{"norm_position": "post", "mlp_ratio": 3, "bias": "qkv", "qk_norm": false, "parallel_block": false, "patch_size": [2, 2], "projector_out": 256, "temperature": 0.2, "muon_scale": "original", "lr": 0.035, "orthogonalizer": "newton_schulz_5", "adamw_lr_other_params": 0.00097, "steps": 4100, "epochs": 10.8}
Rows from block 11, named by matrix and row number. Rows with one number belong to one attention dimension. Each number is 128 + 24 x the weight over its row's rms, rounded and kept within 0 to 255. All counts start at 0. Numbers have three digits each. After the name is the row's rms in percent of the matrix's.
# v: window attention value (model.blocks.11.attn.v.weight, 320x320), inputs 160-319
# proj: window attention output (model.blocks.11.attn.proj.weight, 320x320, transposed), outputs 160-319
v.91 094:118142115155138122147108129115140123178153065109138132138103156132098146188109109126117130114128135151113108124135136136128126217134127153146161097134133112144130093113130098081140094089143146153136136155113152115132135114132112110084124076121111132119140116078119139100119114142099140087160098111115145112114148116185152150159126143094113120092145118116124079079114125158163114189156127103130139172098110120155104093160096123131125086168116157169155141159182111101110124197129119
proj.91 087:126169123101109153140143147141100126098135174128150093114105080101132123154156115114140150151159141118145152120139104126169120180144112132046172091123098103122128174213113133153149153133152106126116121133133132117108093093133146143136084107126152128145115119157152083120093057133120127135117135134107142132095152130166144104083136133151141174136138094127113155133153122116179117099123159160128110130101129147173155091101148121136128139098120152117137143084091129120121153129136123
v.92 124:115148150095112129106147173163136145139120184119134141123119146150141089095194126106149145112115115115121138121136110148104160085110144108116113082103134129125147130135136132143128140134111124084132081126126165156095114140111121144165142136152141117117142125135143135115151158059146120146102160139097119106166097164113134129106145132144107114174144150127126147140124106111109147129138140130108139104179114140127130146121116126152152156134150072116109067120116133124118135093150134
proj.92 130:112069127102135117096096117112158155184122079120105133151164199147167129093120148110120120097113138161137111115157148116059168076130163138179096155151140145133106118061156143172118119118117131126124118116162118176126126145130134181156147132135130128120128133110116135147162155090186136104152129138137111128158120148107170142137094123106129077129106150141129105140113136134112164124101110105144135116152075109061120121195114135113143110146126124129122127157139150121173122147094132
v.93 133:140097104131146109165133075152115137120122106095103128136157139123157137066109159123140080150147122072092153099162124092136135125152124141107108148138154135121105110115123097118166133140129125165157158104121141202167138121114129131104138181143061144119098138190104150128145093143201104117124146141114153152153151113130128146152139097120154126126142129121143153123130108167128134120094145148113147160105136133123129177127159130135121169103109163076120158098150118113132123093110153
proj.93 112:154174144133121155174137138135097142113105136128146107084097065118128114213126130136132126145141144146144148168089110159165114163127127095095152134127116117132128136145109178103159140117124135151125130145131139089143140116102131087117108121101132112140109088141156126155145125144064126150147095109118135111164142127130118083117117147139134174161134146138093122142133127134102105102131131147143097155165153122124135101106162132141124137112149101130119144143118088106122114116146137
v.94 082:160099132138153122094103084117128124159176109106131097160121121116122125108171114132141107134153139123115097104133134144110130122120128176145122146139111127064107112115127084108121102126136095134145130130139156140136155134096136117120119197109082106131091130137119101135155114118131136081104116115120125147153111111106133101173145119097144113136134127136124174119149175101081126133096158113132089145133125124125146161078195156128130150117113164086142139132129154145131122164123150
proj.94 073:124161121143137172103113097113078140100099100105134135115129064137133167124111156151139148119107134148113149140137181101152109115110099120156140123097109133130120182103120147109144156126104096135199116128129166145131115150143145173152114083109111122074113106126147135142123135103102116161145090102147138129109114121165102078092122147147096113134117155141118078129131115126112113139135128103127133157133140142129124151121112079119076147138148109093159138099091131121101114113126109
v.95 123:139065140106148134130105138169118120171160121121145078161125127103129126117156120129121134140162143131109136115109140127102127126124155175164096133147110133080156089111116102141113151155174148141143151139129176104144136131135121133112123148090099092093150153152085127109133120126134114103131139143132145133121134155136110127178134162131080112151114107117132149108134144140092128120107125127184116117169107115121134121093169181102123129072098142097120137124107133125091140094132158
proj.95 095:131153116087132129107143191102115130155112085110133128105105141160114145143133129148119123128127152138136173102159143113097148091113133114144135148129118135116073203138176132106146155095103137133148097131126167131127141144134132173144128104109125131121135111102126126145108121130146137161127133057146145098110139131118111100130126123117072106124108141141129135128136124101109110101074136096102158105174131114102110106109074107122117148129137120124152134095120158126119120148121110
v.96 100:139122156068109129130152198166127138145118125141123124142124106108131099128172133125137118106116112189164136112103128141114119066139132102130112114132114144094158085137128164179121129151133135084135124147153136172099135135101105138180130103138144125146172151170141125150144140090100135145125148118113116125110116146092118123148132133147042101148107149107133136141102118071117126130133121104145121061169137131092130119059138156119155129135113068128118123116097136113120126126149107
proj.96 105:137075142108160106097128108130151160164137079143114142136163209152125121110132141112137104084101129148127098115137151118126155042129169143205090168117144161122089097075161134147122103137102137098121162122166120160127143153094127148106140152146128128127148144065119163143162158085167139104132172138116126134177100133092135097142121098141114112135099135142153156140107130118093146097080103119113146119157110130102121122168060117105144127127130119120149108176140131143148137122116114
v.97 081:088120124177126135146105117116129092161171098139160115176145143111115176168100152116117132120170129133123100165110132147113112186156139156127125100152117107141126128138125081123110119139122137171152131127151092018129136118138142128132138098098082088131136109094126105116116153163079108067134122112130133106132159104135160144148109063116123130103102093117123130107171152135139130134123130121153107119101119072125129108149173134101126059122139143147142110157126141149166121152155134
proj.97 086:140158122096106137124114170086071113150092115156144128089114081090119128176149094142138161136124159099136139108160111121122101151139111101126132132160119092153130161140136166154151123125123123132178123134113133148113137140141146198140104118129141140077122146149141133125089073137141121171118098164155135156110152120147131106106125150130108162141110126131135118103147131079128105071106154132120135097120103133161140112099116096138105141137133155157149159072105155120090128153141143
v.98 112:095121094155122131177128120068104126100103131141154092140168105168165115116078105125104098158121123091103119150127110130182138150137158159098128143134109105129133117131122118104137130138124129138133146130096118163132127127127146154124112151130115128120084133159092119136117128154146127116137144112139131135152141142112132167113179103135175153111141136121117149142137135161098130108120117148098133134140135137106152145199126104118191109117137137064151120128141180146196122140114143
proj.98 101:150136123159103135152153104156121133113145156095130131121090123135179097157105161140146120133153125173145108099057160119130093157083151125091145109127129168133157154069131168111126130107129135151139165135138137130137124127110107144106124100095111128133166142135155123120124141158111122107157102134121121131114122145129105110126102144122131159145145128121109101144150142155140106128152124126109122106106153083143143153091180155141090151125130157151118137060145125098162147098102102
v.99 084:105174162094111127125163155163095145091092112169148116107144100139129100113163083135108151144087113123130133137128115149153124131140150101149125161132097135128124145119114127099110162105092115093098124128167149176112127139156129150155111145105183134142153113166112112160122123129087123131131132125157123121144140203109143158107121123122088141169103157146159136160115121128129150118127104134112107059215149151134116185134106136096163147129167081142102104155087157125159135117135135
proj.99 087:117079127174161076101104127097160117139143104119144137180140218138121126119098146097126102110155121145149109134142137138114146089105195165157088133147163132121097099098150095115112118128108149150117150104162089139148112132124112122130156127148064121120150138128102155135135160094173120104127170138125125112105131094093120145147114130124117128144131136106123126144149132148095158128151114097144145108110111123100135151130113171129135150124131119101118102136152118151118149114102149
v.100 091:133160136126120117140133163158154156155118143111100141094093116170136105119139156108161129109127120125142149128124149139094138095121088097108152042098142134144146125133151146150102130120112120091120125129114099193102114126101118133160154088140137141114161107100127146108162156056116104141101156137091128109110099137096122135103170111148113108161152151110108115150121131119110120136162132136139158125101148127126131102139128078164157137158166077157110074094131106129109123115153116
proj.100 073:103124145060117103106131125121116148155106091148077126102139191148155128136126135142111125110102129122119132132135103134086138082137138112173098184173099125124106114114136155154108119133101123137098125128118111191117111134125155122132098162147139140115101119106096127153138121071154163121125135122148126146143141153126148138132115105141163105130083165131149147127102145127120156121072138162094112133156097117117125123183096117115167133148148118133132146186135110160177104133121124
v.101 073:132161166146093094101141127179138101110170136141126114113095096098109153147173141138147141117112086138109147149117138124109125078138110114106122096096152115159103147155131144158102110134128161144104125158116124100127104137144110113120160116109145106135211121104123105131136132138098109118138092126125124120112163142147097118148174131118110133113145120121129133118127119119168143116101141112146114134136135098096124079079142155137119160104119093127119145081110098065071128144125133
proj.101 073:086098082135154120084111109078116068144152090172088129157107164113144153114070123112122134088086178156195101129141107172140110172143117113213113165145132113115146097094158119152162108129158157146107118118137099097127134116156151102101125124135131129136143128136122152137141103127152134130121125142111110158127149147101158133134114130129129102112140120148171136143104140113125125134112134125131123114107104128167147137138083133141095152115102116094142096131176112148121146136121151
v.102 123:115105139113118139119102186155163116129173150135104115129122100094104153112161126135169147078121131134134124120115151151141088102143118111159153078114167148122088119144121135169074116142117098133103108114144102077130131122102152096152148107112105100159174077086139118104141152117094098127080132129145118104102116083103097099140072114116087086124123108139118139102167161110157121123117145134209118103096151098129150140062169096169118130142132140148125118123124113119101102101141118
proj.102 131:102157139093127115130100110130158118136089099146166130133161110140113130135153122141118132106128127111118109139120104132116146108153111110217120194131089121137143136109141139111168121139144120125129145115106136142093127133114157118139099170138127137086131144153133141155147126108161105162120117111162133145173120109116157116102154097147114164124106119158126123131095115134076162076146131139083116170166092139155148140146107074137113092139121115138143138183107132126108117131168120
v.103 094:120150110144122111104146156091140144040096184123149117097108154167111122144121118122156159164120092125123125134138135142130162129112090108094155096089136111159124151126162197177124123124113098109101133117110134096117104129105111158130155130147148134130165137104132137135118157041171110170158135137143105123134121113114103113089122113152152138165161150121133117154132123129115117094116128138114126145108133163148119097189084098161147159147149080100112099132143118157117133142150098
proj.103 098:119111136096128117103130104152168084183130120128102150138132172170159111100121097112117136143117113142115093143087126121115140126106134136114131114112170150102162117131116111112108122160134142088097098116156127186150149135152096110118139176131144122126106127169124129134146185129119127110127145138120112131106139165102135179133105135142170101103113129117120097136121117182146149189131119093191128112148114133099109165171154163127150087143107125126127119144146143134176157106123153
v.104 092:114166142145116146146119140111147103141118155155148158107089134166128141155167133129121142089100118109144139139099113161184162122122113125146132101109108122169137098158148144119140101125106101090102089152135115110079137125131138139168130121144205140142136120137150114125131163097114181131106147097121108091128091109109106125099168115114139127126156125137143135118145137119139109133182129113108111080108149131146162129109081098126161066166166085151129120171140156131126125144159112
proj.104 091:106128138105117095087113121111136137165116104118147143151139174128149110101076148137115103107125145144154083105153147118090104121104169120187082131144138154116136126042165129099124125126118128084107137140167139167136136154140108161129134115110111113129104181115117110161187163109168085112148175135122137174109128143119182136136110146126111110114101167133132082131145123132115148149105115120108175124135115134129110157136080144169095144112118138147131123133137148158114127178098104
v.105 108:104157137146102160117133131104148108146125121143149144119122145156147121107167138116137145087098113130151101134123131159126089145113122131122134061067135119179129150144130153128142115110114127146111088154140123103116131114115124160157166121127149108154171121101155120121132186071090149103121136115141116114082079118142139137138163105130079138124119132102112123140129136124107094125126140119117149059126127117130121095166099109129142066125143111179114094135112166140155119127139100
proj.105 096:105067124107098095117090123102140119141142125144093146170139146104122137133110153112123140126120146136115131136185146107081162152141129137170076090136135144130130079109150135189102117123127132119129130137130094151119160149124132168159121118164111163087090139106107129138135116112194153099149152119107127169133148133117170129136129121101132098111127094128154075099157104135156141151096127131143146104095088116078132124199097151143124119145118170110138112122147133126156124146111124
v.106 090:113129131125117139121112094161150110173139126104125124139140106119098121100141135149167135136119125139126116133140153142115082084153120129088130067091173121114073142130124122143117167183107130118125117109157138157098133113116128112121164113136118137108109106096155091116143173054120109094125137123125125132090124072130105075107166071134105127123154123095133152123150129149120120133101125169114148130130125101128163141088153135143150174171145140102121089112124125098096125093127129
proj.106 072:113105114115150103106119136117142136112081120110116158158150155142179150151099112081099096140126129172138117170099142114119167176104134151182081121140150085153143113083139168113112134129146128158085127128101135122160079121106163131111143117122114107135105163152141167139153169129092130109133103118120111136176140109118159151129081125103138151087128153127111089128138147108138127130079161119143084143109098127126125113187113133125093083143102135104147096160161111111161101098105147
v.107 127:118122148126121121151134157137129119161127139139126103139176150145170084088150106124158126128136120100089126170123124130133134093136187149134133121116111124132108183128125087131120130130111111097139121121146115164105150111116127138165118170123131122108075127159112141129145167104108108089092142125136126117189135164094136121093137113148125122163125124128108166160125134129070127121119117140110155075170129133109158166139178182086198143115150084092111105105089143124165131111143141
proj.107 123:131113127127141107120084146100101159177121101120135162114141152138131128134115167120133134111134137175132152135196152102089141122107164137204121119152127142123132124055155155165123124115118155134149143135134148155145134143130113172129139097124100119092175128121132145140135140096173152135138126131131130126159139108115182097161095149109096107142115169137116095148141126114089151085116128130109152099119090145102136107128105137127088139149163138125145113131136140152132138188077125
v.108 153:102109137140134136154110160165153160191113151143102132111102103108135129158155192115108147094136124116129114132074128146097082130147115146130123136160096133168134155135140108113125132126109129138110135141144102118105116116085138132183131184136113123127112095101100188127151099128110130142055137124108134131087116102101113132103129115140097109130110140152143149119124153115122127127167131134194112090079140070126132073107144107141126069142149109165142131088132128136133112117164136
proj.108 141:105158117112124161128136140100097166148091110132118117123129113118122138125164149153111130122103149128108109122156114127129106107147130099128143199133119101140149174141128093113155137112118117151115131130092137132123089133158153162134106157164155138116111151092119084139145127102159108189110150115114128151179115108140150053091139132133093154112124134144162130106136116104090092129097138117103111142095140148106153170060115072128114171126135109121116143121098148116115123109121110
v.109 062:138115113125100106131160103115123141135104139100127144127167155127177136114066107152136112131112154111115155117146147089132133110114143131139119161124134110141124133111139134116182101127118134149169108113120149162154124111176125126098108153152135192108103167115106165138100152151163184117195092149129145125150161139157146133114134122102154121135138147130148106158160094130110143134104110120101167129112110166102120195130055139106089155117103167073109180132128083131135145169094096
proj.109 054:123112148130153173154132114116149137156169114112108103130090088104122164098148075085096099174144189144165127145128117142159173148136082106105135076121124117129148084124107102139138129122148130139118164136116141116165131128151123081132110064154143120137111139123151146126105089134043136140138135110100127093096123147110079118144150147113150124134148152130116113124121151141156153122140125123178115139173137108145114106199154150145146139144109102147122116153148111116141108113138116
v.110 076:175088107150138105136130083183099124125151093100117100120151144134122135128123128114135102152129089147123114067165164115093146139123113114091102135153148114099127110134112120184117121126129107167127140114126153095162133135124106109098184141109074127126140143068104124128121104151120125128126122156131139122106129116162122094162140150118143111132134105135119154108099122140127128130114106144161080140107117132140131060148173177127074187111110116144101134144128116128085146105116167
proj.110 068:162140128106091141155151169085064091111164130138103096094135069143107122137129137140146155134115142113130147165128139149124113159121105106127113153088137129151107151148145159090195110080135139168131100142135146105139130105114115159138112092109171158140127079146167153123106115143159099127127131107125151090120156118158087091137155120145113103115132167126158171133129131090130113107103119140124105101117095137161115121083086122142098163122143144123128125099107122115155093146139125