{"color_jitter": 0.4, "activation": "gelu_tanh", "bias": "qkv", "projector_hidden_layers": 2, "init": "xavier_uniform", "optimizer": "muon", "momentum": 0.95}
Rows from block 7 of a small self-supervised image encoder, named by matrix and row number. Rows with one number belong to one neuron. Each number is 128 + 24 x the weight over its row's rms, rounded and kept within 0 to 255. All counts start at 0. Numbers have three digits each. After the name is the row's rms in percent of the matrix's.
After each neuron's rows are labels from the 100 images, of 14976, where the neuron reaches its highest value: "strongest on" is what is common among them. Only what is clearly more common there than usual is listed. The data: microscope photos of single blood and bone marrow cells.
# fc1: MLP up (model.blocks.7.mlp.fc1.weight, 480x160), inputs 108-159
# fc2: MLP down (model.blocks.7.mlp.fc2.weight, 160x480, transposed), outputs 108-159

fc1.39 038:126114147116122125119145148157073106126112108109141125112155147131141075147104134115102134109096117147105123167158115145118085092101162140129117135144131121
fc2.39 042:112124138108111116142125140128142112136129103112168130102122087164170217136134118152132072140139112185148128096121135138156152114114106116076112153155135143
strongest on: cell type: artefact

fc1.345 137:123112145118090174157157149133108116124137122167126127124124152088138111153166168135154143131125142149116120134126125139175137151122156109157141124075133155
fc2.345 174:155127135154148120144141145131115177138189178126115140114117142097110109157144133124155160138141100107100141139153146124113160111119103125136094125110148122
strongest on: cell type: erythroblast

fc1.258 190:107147114078118125103103136114119149087141178131098145123114125132119134101124115158107124119139125123139092134085155108174159153145101120108137119114102129
fc2.258 215:157158142147147112121151146120117186122191103119066104128143128107140099116106089138123088107142073107095140105152159119102142079141160149132128110099153123
strongest on: cell type: erythroblast

fc1.379 179:149146110127112131170188140156151098150120084119127109140121144131126173086129154119120145131104105126107114125126142128094139091109111147119134135126143167
fc2.379 160:104148119113079149121115149120164117127140119125135144108061083150155160115064138120139197138152191136097102151150143116132132132136136099135134144105113143
strongest on: cell type: erythroblast

fc1.332 104:139136106113117130142161124122207097150136115172151139121135105127135128146118141138086141134143150152149133096143126083117126115130110126169136126134187121
fc2.332 102:104120147092137106130136161124122105131117138181140150142133077135154080156120181123097104156123168125124135144147147106152113110139164132161096156129138156
strongest on: smear: peripheral blood; cell type: myeloblast

fc1.319 071:146111122135105134123097124148120153170139152110116114164153173147137135174077092090102102100120078121154150140126117080128116131117080105104087140129143124
fc2.319 057:148117085146120176160131091138138125082123125154146126130116098171109137145173114139132095172083101102080155168144143088117114144151168101163101155123155126
strongest on: cell type: artefact

fc1.200 068:159093159187109146117097116124113135118144156137171109132121118145172071123084144121143163131139106113114109105158111141123068146082155122136154154119094139
fc2.200 058:135115138116153152181137103113094124112141106105124139120128116112116111154135118111205163094137133160164095141118071128140098156125129141111151139081118171
strongest on: cell type: promyelocyte

fc1.355 130:169127147149113148139173146125098129117093144094144092151135156116118091121141157126136119114147139148122166139110128167149090114135124124125110104061129122
fc2.355 135:130125107109137124131148130113097151092125171138086122114101133107115145121141140102187208122142133107103145123129139119150154133112165090146103139102142161
strongest on: cell type: erythroblast

fc1.84 217:156134175126107097126120127160116110168156093152123109118118121145112161104074104079134125105160117119104088108135146165150103134159126119100143131133139127
fc2.84 212:092101138142138115112135099149157130136118129143139133130129155123109116128151119098087099150151137133114167124099133155149185157139098141109130128127095105
strongest on: smear: peripheral blood; cell type: artefact; cell type: platelet

fc1.174 046:108100142168120120131147115133121159124095143112118085114158159145105115140150105143082079152160087184167085093148096104148106112151107138139121111121148147
fc2.174 043:131125130111105124129157113149148150103069158186162117083103100122128087149158159113146130162133116126111151132120110115120112130104143103104135156098138145
strongest on: cell type: artefact

fc1.130 158:141156104143116100099103138091114152105127150112148138135098098128137162086153134118159132120148126125127108112126165166124135130106159116137157077120119102
fc2.130 151:135146092116185094114126131143143133108109118089098089151126123153141108140113156133123159116100150128155130131092144152113147145113142116133145108134142146
strongest on: cell type: erythroblast

fc1.335 035:130085144113131148112115127109130144124155126128099114144129152114111112138120146120094146094125113103138098152139139116129136139157107131136117171124164120
fc2.335 041:124126143126135118142140093135162189092103099115126128104114115108157144112157110127125075146128098133143106147125167131128136126152088166117162151120133128
strongest on: cell type: lymphocyte; cell type: artefact

fc1.64 148:149145092148111119087150183117091131140146136127137139141128115134126065132148147097162109131177180100161145104116132104145138150091130106099118139099109141
fc2.64 139:128134134155179053097176142143092147173119088079168098131124136135118132151113100156107126110149125118129119132119123132108154154111108119121137119118089153
strongest on: cell type: erythroblast

fc1.57 068:119116153111107113099124154117157111148129118147140166123119130147171058137126123119123112105124108131096075134149122122140091155146137144095117157143139102
fc2.57 066:182144141144154121116111150130116164091159101139108123115134163105127150128172118136112072171127143119112104119116127102144153100123123146107171166136120118
strongest on: cell type: artefact

fc1.182 056:117102157116150129133091090137159160130140151172118115113119153173171106154181153130106084160110121135112122150098097174117113129122137128162096144129132178
fc2.182 065:169111119130158151114108113146173145098136085114117114099111132101152124160135154141089116165122143115168110136134104093154100129120125137114112159119160142
strongest on: cell type: segmented neutrophil; smear: peripheral blood; cell type: artefact

fc1.133 101:109116115154146135159104116119143155168101089117132108082163111114108143077136153160140152107086128128094111111128125134090101091108107123163114135153174129
fc2.133 083:127129133115154152109157138109100142097118111090121098128110113154173192134135123191155088131106104139133115108161132137120130129144114143094128133150094119
strongest on: cell type: segmented neutrophil; smear: peripheral blood

fc1.186 031:123115158096125140113145151133105140133131100136109139118135128129116137131157140086122066114109108114136147129131142118088120140142114117108162136149141114
fc2.186 029:110148090090108152129121128122114182104098097145155163106152093129159144122157156142124085138103053123180099158157104157128131108103120146124137164153138123
strongest on: smear: peripheral blood; cell type: segmented neutrophil

fc1.20 068:124129114110143126164179089133144113164122137145103105087097137151143129127142110060070142150116120167115091123139142096114158168145147110101147155148140140
fc2.20 063:128118129156085160137159112159140108088082086111121112103116135137133136126061132116157115140149154156121121153137122106150149122147100112114159138113093132
strongest on: smear: peripheral blood; cell type: segmented neutrophil

fc1.6 068:144123132134111108116080099118151096165120117162099165126139126111143119164130134153121147124118094139117090195153121106117135111145138132177139135166140118
fc2.6 062:159159124144115157104090143105138137102111072122129119160144146149148161131166099138123108117112113123123064101113154113147117140127112144132145147136125104
strongest on: smear: peripheral blood; cell type: segmented neutrophil

fc1.410 183:119129169153114095099101113118140106174134112144149157082113130158169148117100110132105102111162096159115092133140125084120113166146114157109123159174152116
fc2.410 200:126126165153121140139116150129137151128122109143145098158158161125128145129160151108099074134115128125133091096119121129133128089153144175142159126188100096
strongest on: smear: peripheral blood; cell type: platelet

fc1.263 047:127149123134156107137128164141109129197125093126182116105123127134097062158089140127149108156097132132151153122162103138131110135088127130143068135151104154
fc2.263 040:165129129139145091147159089136126103170098138101146123105140127169119126145111097164118117146119123140176163124119120154102119155095103098132140131150088118
strongest on: cell type: plasma cell

fc1.359 037:108144163136128121145130152097120121125123106126099129102134158155122164123153151169113140169135151128148139172101093148119105121126112144131093119140169096
fc2.359 039:147156146146117112161152113109141116133144107125149118070100131106162128151179091158088109142106146128144128149107133080129096131117065130124119133139103148
strongest on: cell type: segmented neutrophil; smear: peripheral blood

fc1.22 102:099105082117171158151115108107116120103154095129175144106086129097143119148073106116147121164120111133119183107120123149101119177140132107122137139122136146
fc2.22 090:131145103117136117133086128169136139098149125101115131151134122150106147159081157142102136121096087079146107105128109137140123100156151158130132109136112150
strongest on: cell type: lymphocyte

fc1.468 145:139133059131151155125146100149124114080121151156146130157113101133106098091136141094121136139167134144121166149112129118155147157144117098089115111084129107
fc2.468 130:127106123089126105142090118169148115178112174143105128155117140122079133137102127118122154124125143104075115121100116153164148148142108141118124155173072120
strongest on: cell type: promyelocyte

fc1.99 119:140091099118138152123062081144158088122168141138129187113138152090114159127144092129162118173085092115114131120130146160145119139150131125126133136077111111
fc2.99 112:145131107098126124124122141172116159106123139104112108090134123140154151107111117150126108131137175128140130096099097135148143091143166145094155114127123112
strongest on: smear: peripheral blood; cell type: platelet

fc1.196 037:130115162105108103141128142085127173092114141100154124180166146163146153148130156117184122136131130120133085100127128131130139122109103136131119162152166122
fc2.196 039:151168144109131110133166176121121146132111095119166160135124143152136168115169143120093089142107091142118099082152137124137132112167122132190125161161107105
strongest on: cell type: segmented neutrophil; cell type: artefact

fc1.292 203:118180116123102138106059127143147112121108145127099128134104131108139157073105105152143143127123130168143094103076155177132150139153150105108127102083088095
fc2.292 226:181132135123160105105134105150107113121201099123055104148136156115122096117097088141146113100136077156160146094101144131120164092145146119100133119117114125
strongest on: cell type: erythroblast

fc1.425 037:107108159125144143153105131132107136151129107131155110127139163145164093154129121133070175146161157155107153111131145107142071131147156097114107140112105144
fc2.425 035:126158173127131169137127171139078131119130111121157144088113114096123142127162118149168140150144086126126090153149124100077118100155145131122132132133139180
strongest on: cell type: erythroblast

fc1.105 223:150099119133140158088104072147122117147113132129161131111151128125093153177175098165132109149078125152129134088110093167175112145156133140102117136085094134
fc2.105 227:110123099170097199167125105136124141143151162146139153121102108114122166123182147134149140150131156110114122118085126123109122158105192111126117125139130160
strongest on: cell type: promyelocyte

fc1.315 132:094149107112093137156134163137131120132101123119164114163095123134111111105100142161132183140126080146052112140086120132150154166141122104121094114094100154
fc2.315 143:147123125115135144109141125162108141111054158132077110112144164151131118120089123121109130122119155139092124085099096115157107130148034131142124145152133125
strongest on: cell type: erythroblast

fc1.325 088:144131095128117110187128139096114134096124125100166129148127115135131147099129153117132093118118136121152126088135106152118100134123142133115126086145130123
fc2.325 087:131086129143157144135181185122112141146095152096102119145141143128153143145163169143101134100119115103173135130157084100126088114123118121130118145143134105
strongest on: cell type: lymphocyte

fc1.406 145:122135099117159111110097148112109143100108196146083137164108112132137102112125114109131149144186106126122128153125126151111145114126113120136147129121100108
fc2.406 154:112140123135132149140144153091127130107148149096079124136111126100145093136116133172167125117148080100118164128137151123095117090105140141138140118131147167
strongest on: cell type: erythroblast

fc1.18 185:119146097078125129121106104132153106154100104112153115142143109103145166140081099183079116143111136129081129100133126143122091147149067150119129123116151137
fc2.18 151:125102137150146119120137119097189110137084126120122133102143137110121092122133132113119148110115106132144122148157124185125124118162117108131108130156148145
strongest on: cell type: segmented neutrophil; smear: peripheral blood

fc1.183 074:159122109129131094129098152135118143100146164096130127145148137138053110080078090178126131125132130107123172125176121167117137128107154125138093123145100120
fc2.183 064:153125115110138167127116116097107108097116132114081126108146136143136092092148116180146141108212123151115128127129128133116090132098127119123076147130151137
strongest on: cell type: erythroblast

fc1.219 053:137159164098106154118116108127102144125147133169130108142135142165166092107104103139140120114151147122127111090121149124128068132160126152155110129136131111
fc2.219 051:066120114161115104121154145117092126135067141094101112130134126119117066134130131147099141109147081142150162133142109084074173120166143119128134165118140134
strongest on: cell type: artefact

fc1.85 042:150158107159130126118117117127114095174131127114124121139125113119128162145122112159131121128145154168115110153115159149143130119099104148165078114130069101
fc2.85 039:138124098134174115108116130110166075125132140146147118106114083174142133144071136147138100140111110148138126093110152141107119151099074140128061102141124132
strongest on: smear: peripheral blood; cell type: platelet

fc1.398 355:102132089119172120117088104143134167083134084130124113166108117146140172079143130103120144142104094105136151115114120139126148107145136116129175111173080129
fc2.398 312:104095107082134089112135169112139145115099093097129103139136118127133136136161170116147139103092091082146139148102142160139151112129169121135119099166116137
strongest on: cell type: erythroblast

fc1.172 261:173140139136123169149123097185128115145155122145174164122158133111095092130120140124116138116122159133140123077169128124138116143152123148133100124089158103
fc2.172 297:150126115152140123140138114132131109144104167140119150148095153102121098128096127119146143130148153107098166098171132081101137105163182145142140142127181140
strongest on: cell type: artefact

fc1.60 079:155159166118112173171140121142102150153132095125140126086131092070134105108102153148089114106158083155139095176109123127145131104132087095131170160112134112
fc2.60 081:156118143149131136137177183140135184114079164133113102125115161119125171134153127107097126151118169123125059097098109110152128128178155148111136145109158151
strongest on: smear: peripheral blood; cell type: segmented neutrophil

fc1.441 134:134134179163092142138163127140109165134103149142144130127178190105140083106165138113133141120117134162126146110121134134113093108146134107120122122057131102
fc2.441 160:150130130132149128132151140116088173108163157140093129121085122123096161109168117146179173121130127111103152116117155113139141117119154129118108119098133166
strongest on: cell type: erythroblast

fc1.35 209:126127136106121079076147123131126112112148060126073147126099116124156146121113132122133147123142107160152082089131118137146151141129155108095144141103128129
fc2.35 196:109133120109159091118117117098166099127115157117089151144068116142140135129059106114127144115130175114149159124127187150109165123117156095131137118130123133
strongest on: cell type: segmented neutrophil; cell type: erythroblast

fc1.43 186:148104128156139164135082076176104123130132148141151142107132137144089129111125112105116086110159150121124135106134121141151104131164105127095119118084120094
fc2.43 217:135123100116159128119145093187120129131106150130120134153119171087072137116100145117183155133156166127110121056123081121134155136139093100132138155152108126
strongest on: cell type: promyelocyte

fc1.173 102:104112099114141138102094120114132158099090207162163132170102123139099083095124108095140147129156106119123142140094121179168113174123175124122174118090085127
fc2.173 094:112178124141137117124123169136104138106129134107042132109130138140160124132073114168146102144167104114099122087110128136099134115127093133129136156164106126
strongest on: cell type: erythroblast

fc1.33 115:137110106142147088114094096095125167098099078146152149092132127122121142115171147123129165120132119124164101121120139131061130124158130148117144138126105125
fc2.33 107:127131156110131117127119182152141131154091124142094114155137161117133110122135124150110122136137055100072123134143158091124150100153110101098135114155134127
strongest on: cell type: lymphocyte

fc1.346 056:136113119123104116204175135108140143121133112127087099149130153135106132129127076079141111092107123126130082148133154114133131110142153130121128116138148185
fc2.346 057:126152115149145157159163096125125139116116123106145137161150138128118121114182134129144131149155132121153093122068144148128123149142121129090141159109118124
strongest on: cell type: segmented neutrophil; smear: peripheral blood; cell type: artefact

fc1.5 192:144083101153176082105132137133113141132160059097138163134118160155122141150134101144132102174126125138156131143142097162118130108139157121080162110130110159
fc2.5 171:099114126118159152103076160149135156154116186170097103107115112147129126125138132088160129148132108125128136156127156149096140089120142105126093093173135125
strongest on: cell type: erythroblast

fc1.472 080:166139186174084145149121143127111101146101109145129112112146119174145080146148138116168092141119135136076084162156108113113097100130140132178112151148117147
fc2.472 079:149123117138119130152148134083115119118104088142111103132161093088114150136159145124138097117136125131152130101123073116141114104094082128159159154129094132
strongest on: cell type: artefact

fc1.440 137:129139151146125101177168134119130143162115113123112096110144151095109117092101139133133167140114154155120129142148130132099130097115128148170114136151169151
fc2.440 117:134146127175124144091143151141146122162197117132097116134103127160139147115098140119134077139154129165141126140136128125132129139140100135103138111085113101
strongest on: cell type: segmented neutrophil; smear: peripheral blood

fc1.164 027:128113097118150096121118141147103144127096108109125128125119119144151152147157124123093146150138123136090137179146143120161108135130097151110174159188115157
fc2.164 031:122138126099136139128090109129124134056132106147102151083136125134131173142154117150104116172148157133123111137112143132154101124127107169112120117136100181
strongest on: cell type: segmented neutrophil; smear: peripheral blood

fc1.34 049:118152130154121133176173130096159133132112124132114104092112147113074121170148140104128116122141095139090151166151143162112135143107158133127143100172122152
fc2.34 042:135127160155086107127181125153109131156209122077105101128162156112131125103136101133060131114145152154141111163164105132119127147125127138119139135103114116
strongest on: cell type: segmented neutrophil

fc1.405 078:106113164138137164057118083159122110147140131147115141088153148166165148168113112097087126139154096117113081073142117117142125126114117136132172156152098109
fc2.405 074:110119098140147095146126115105098193135096088079161161130161116175158162103085132155142082157140126138120138136119113127157095107104116129153140138142138151
strongest on: smear: peripheral blood; cell type: myeloblast

fc1.118 045:158129150149125118085122101116113136162137145105134115137124112140157121109120116154138117139090121169131116120117133155124143134114141151134111131098093111
fc2.118 042:122108132137145178189097123140178140127140099107168137138144144130163153129161077129175109117140125175110093147126118140124085171112114123113135147124118089
strongest on: cell type: promyelocyte

fc1.473 118:119096152122132121128108123124099149115120108145139147108136129177149189146135098139123125132171063101143110153117113132170170118172096121115107171141126110
fc2.473 122:123079081089113141112113139181125099082055148155116123128156126114097175127175189123113094131115202124150126071147119131166138157165101118117129153135149119
strongest on: smear: peripheral blood; cell type: segmented neutrophil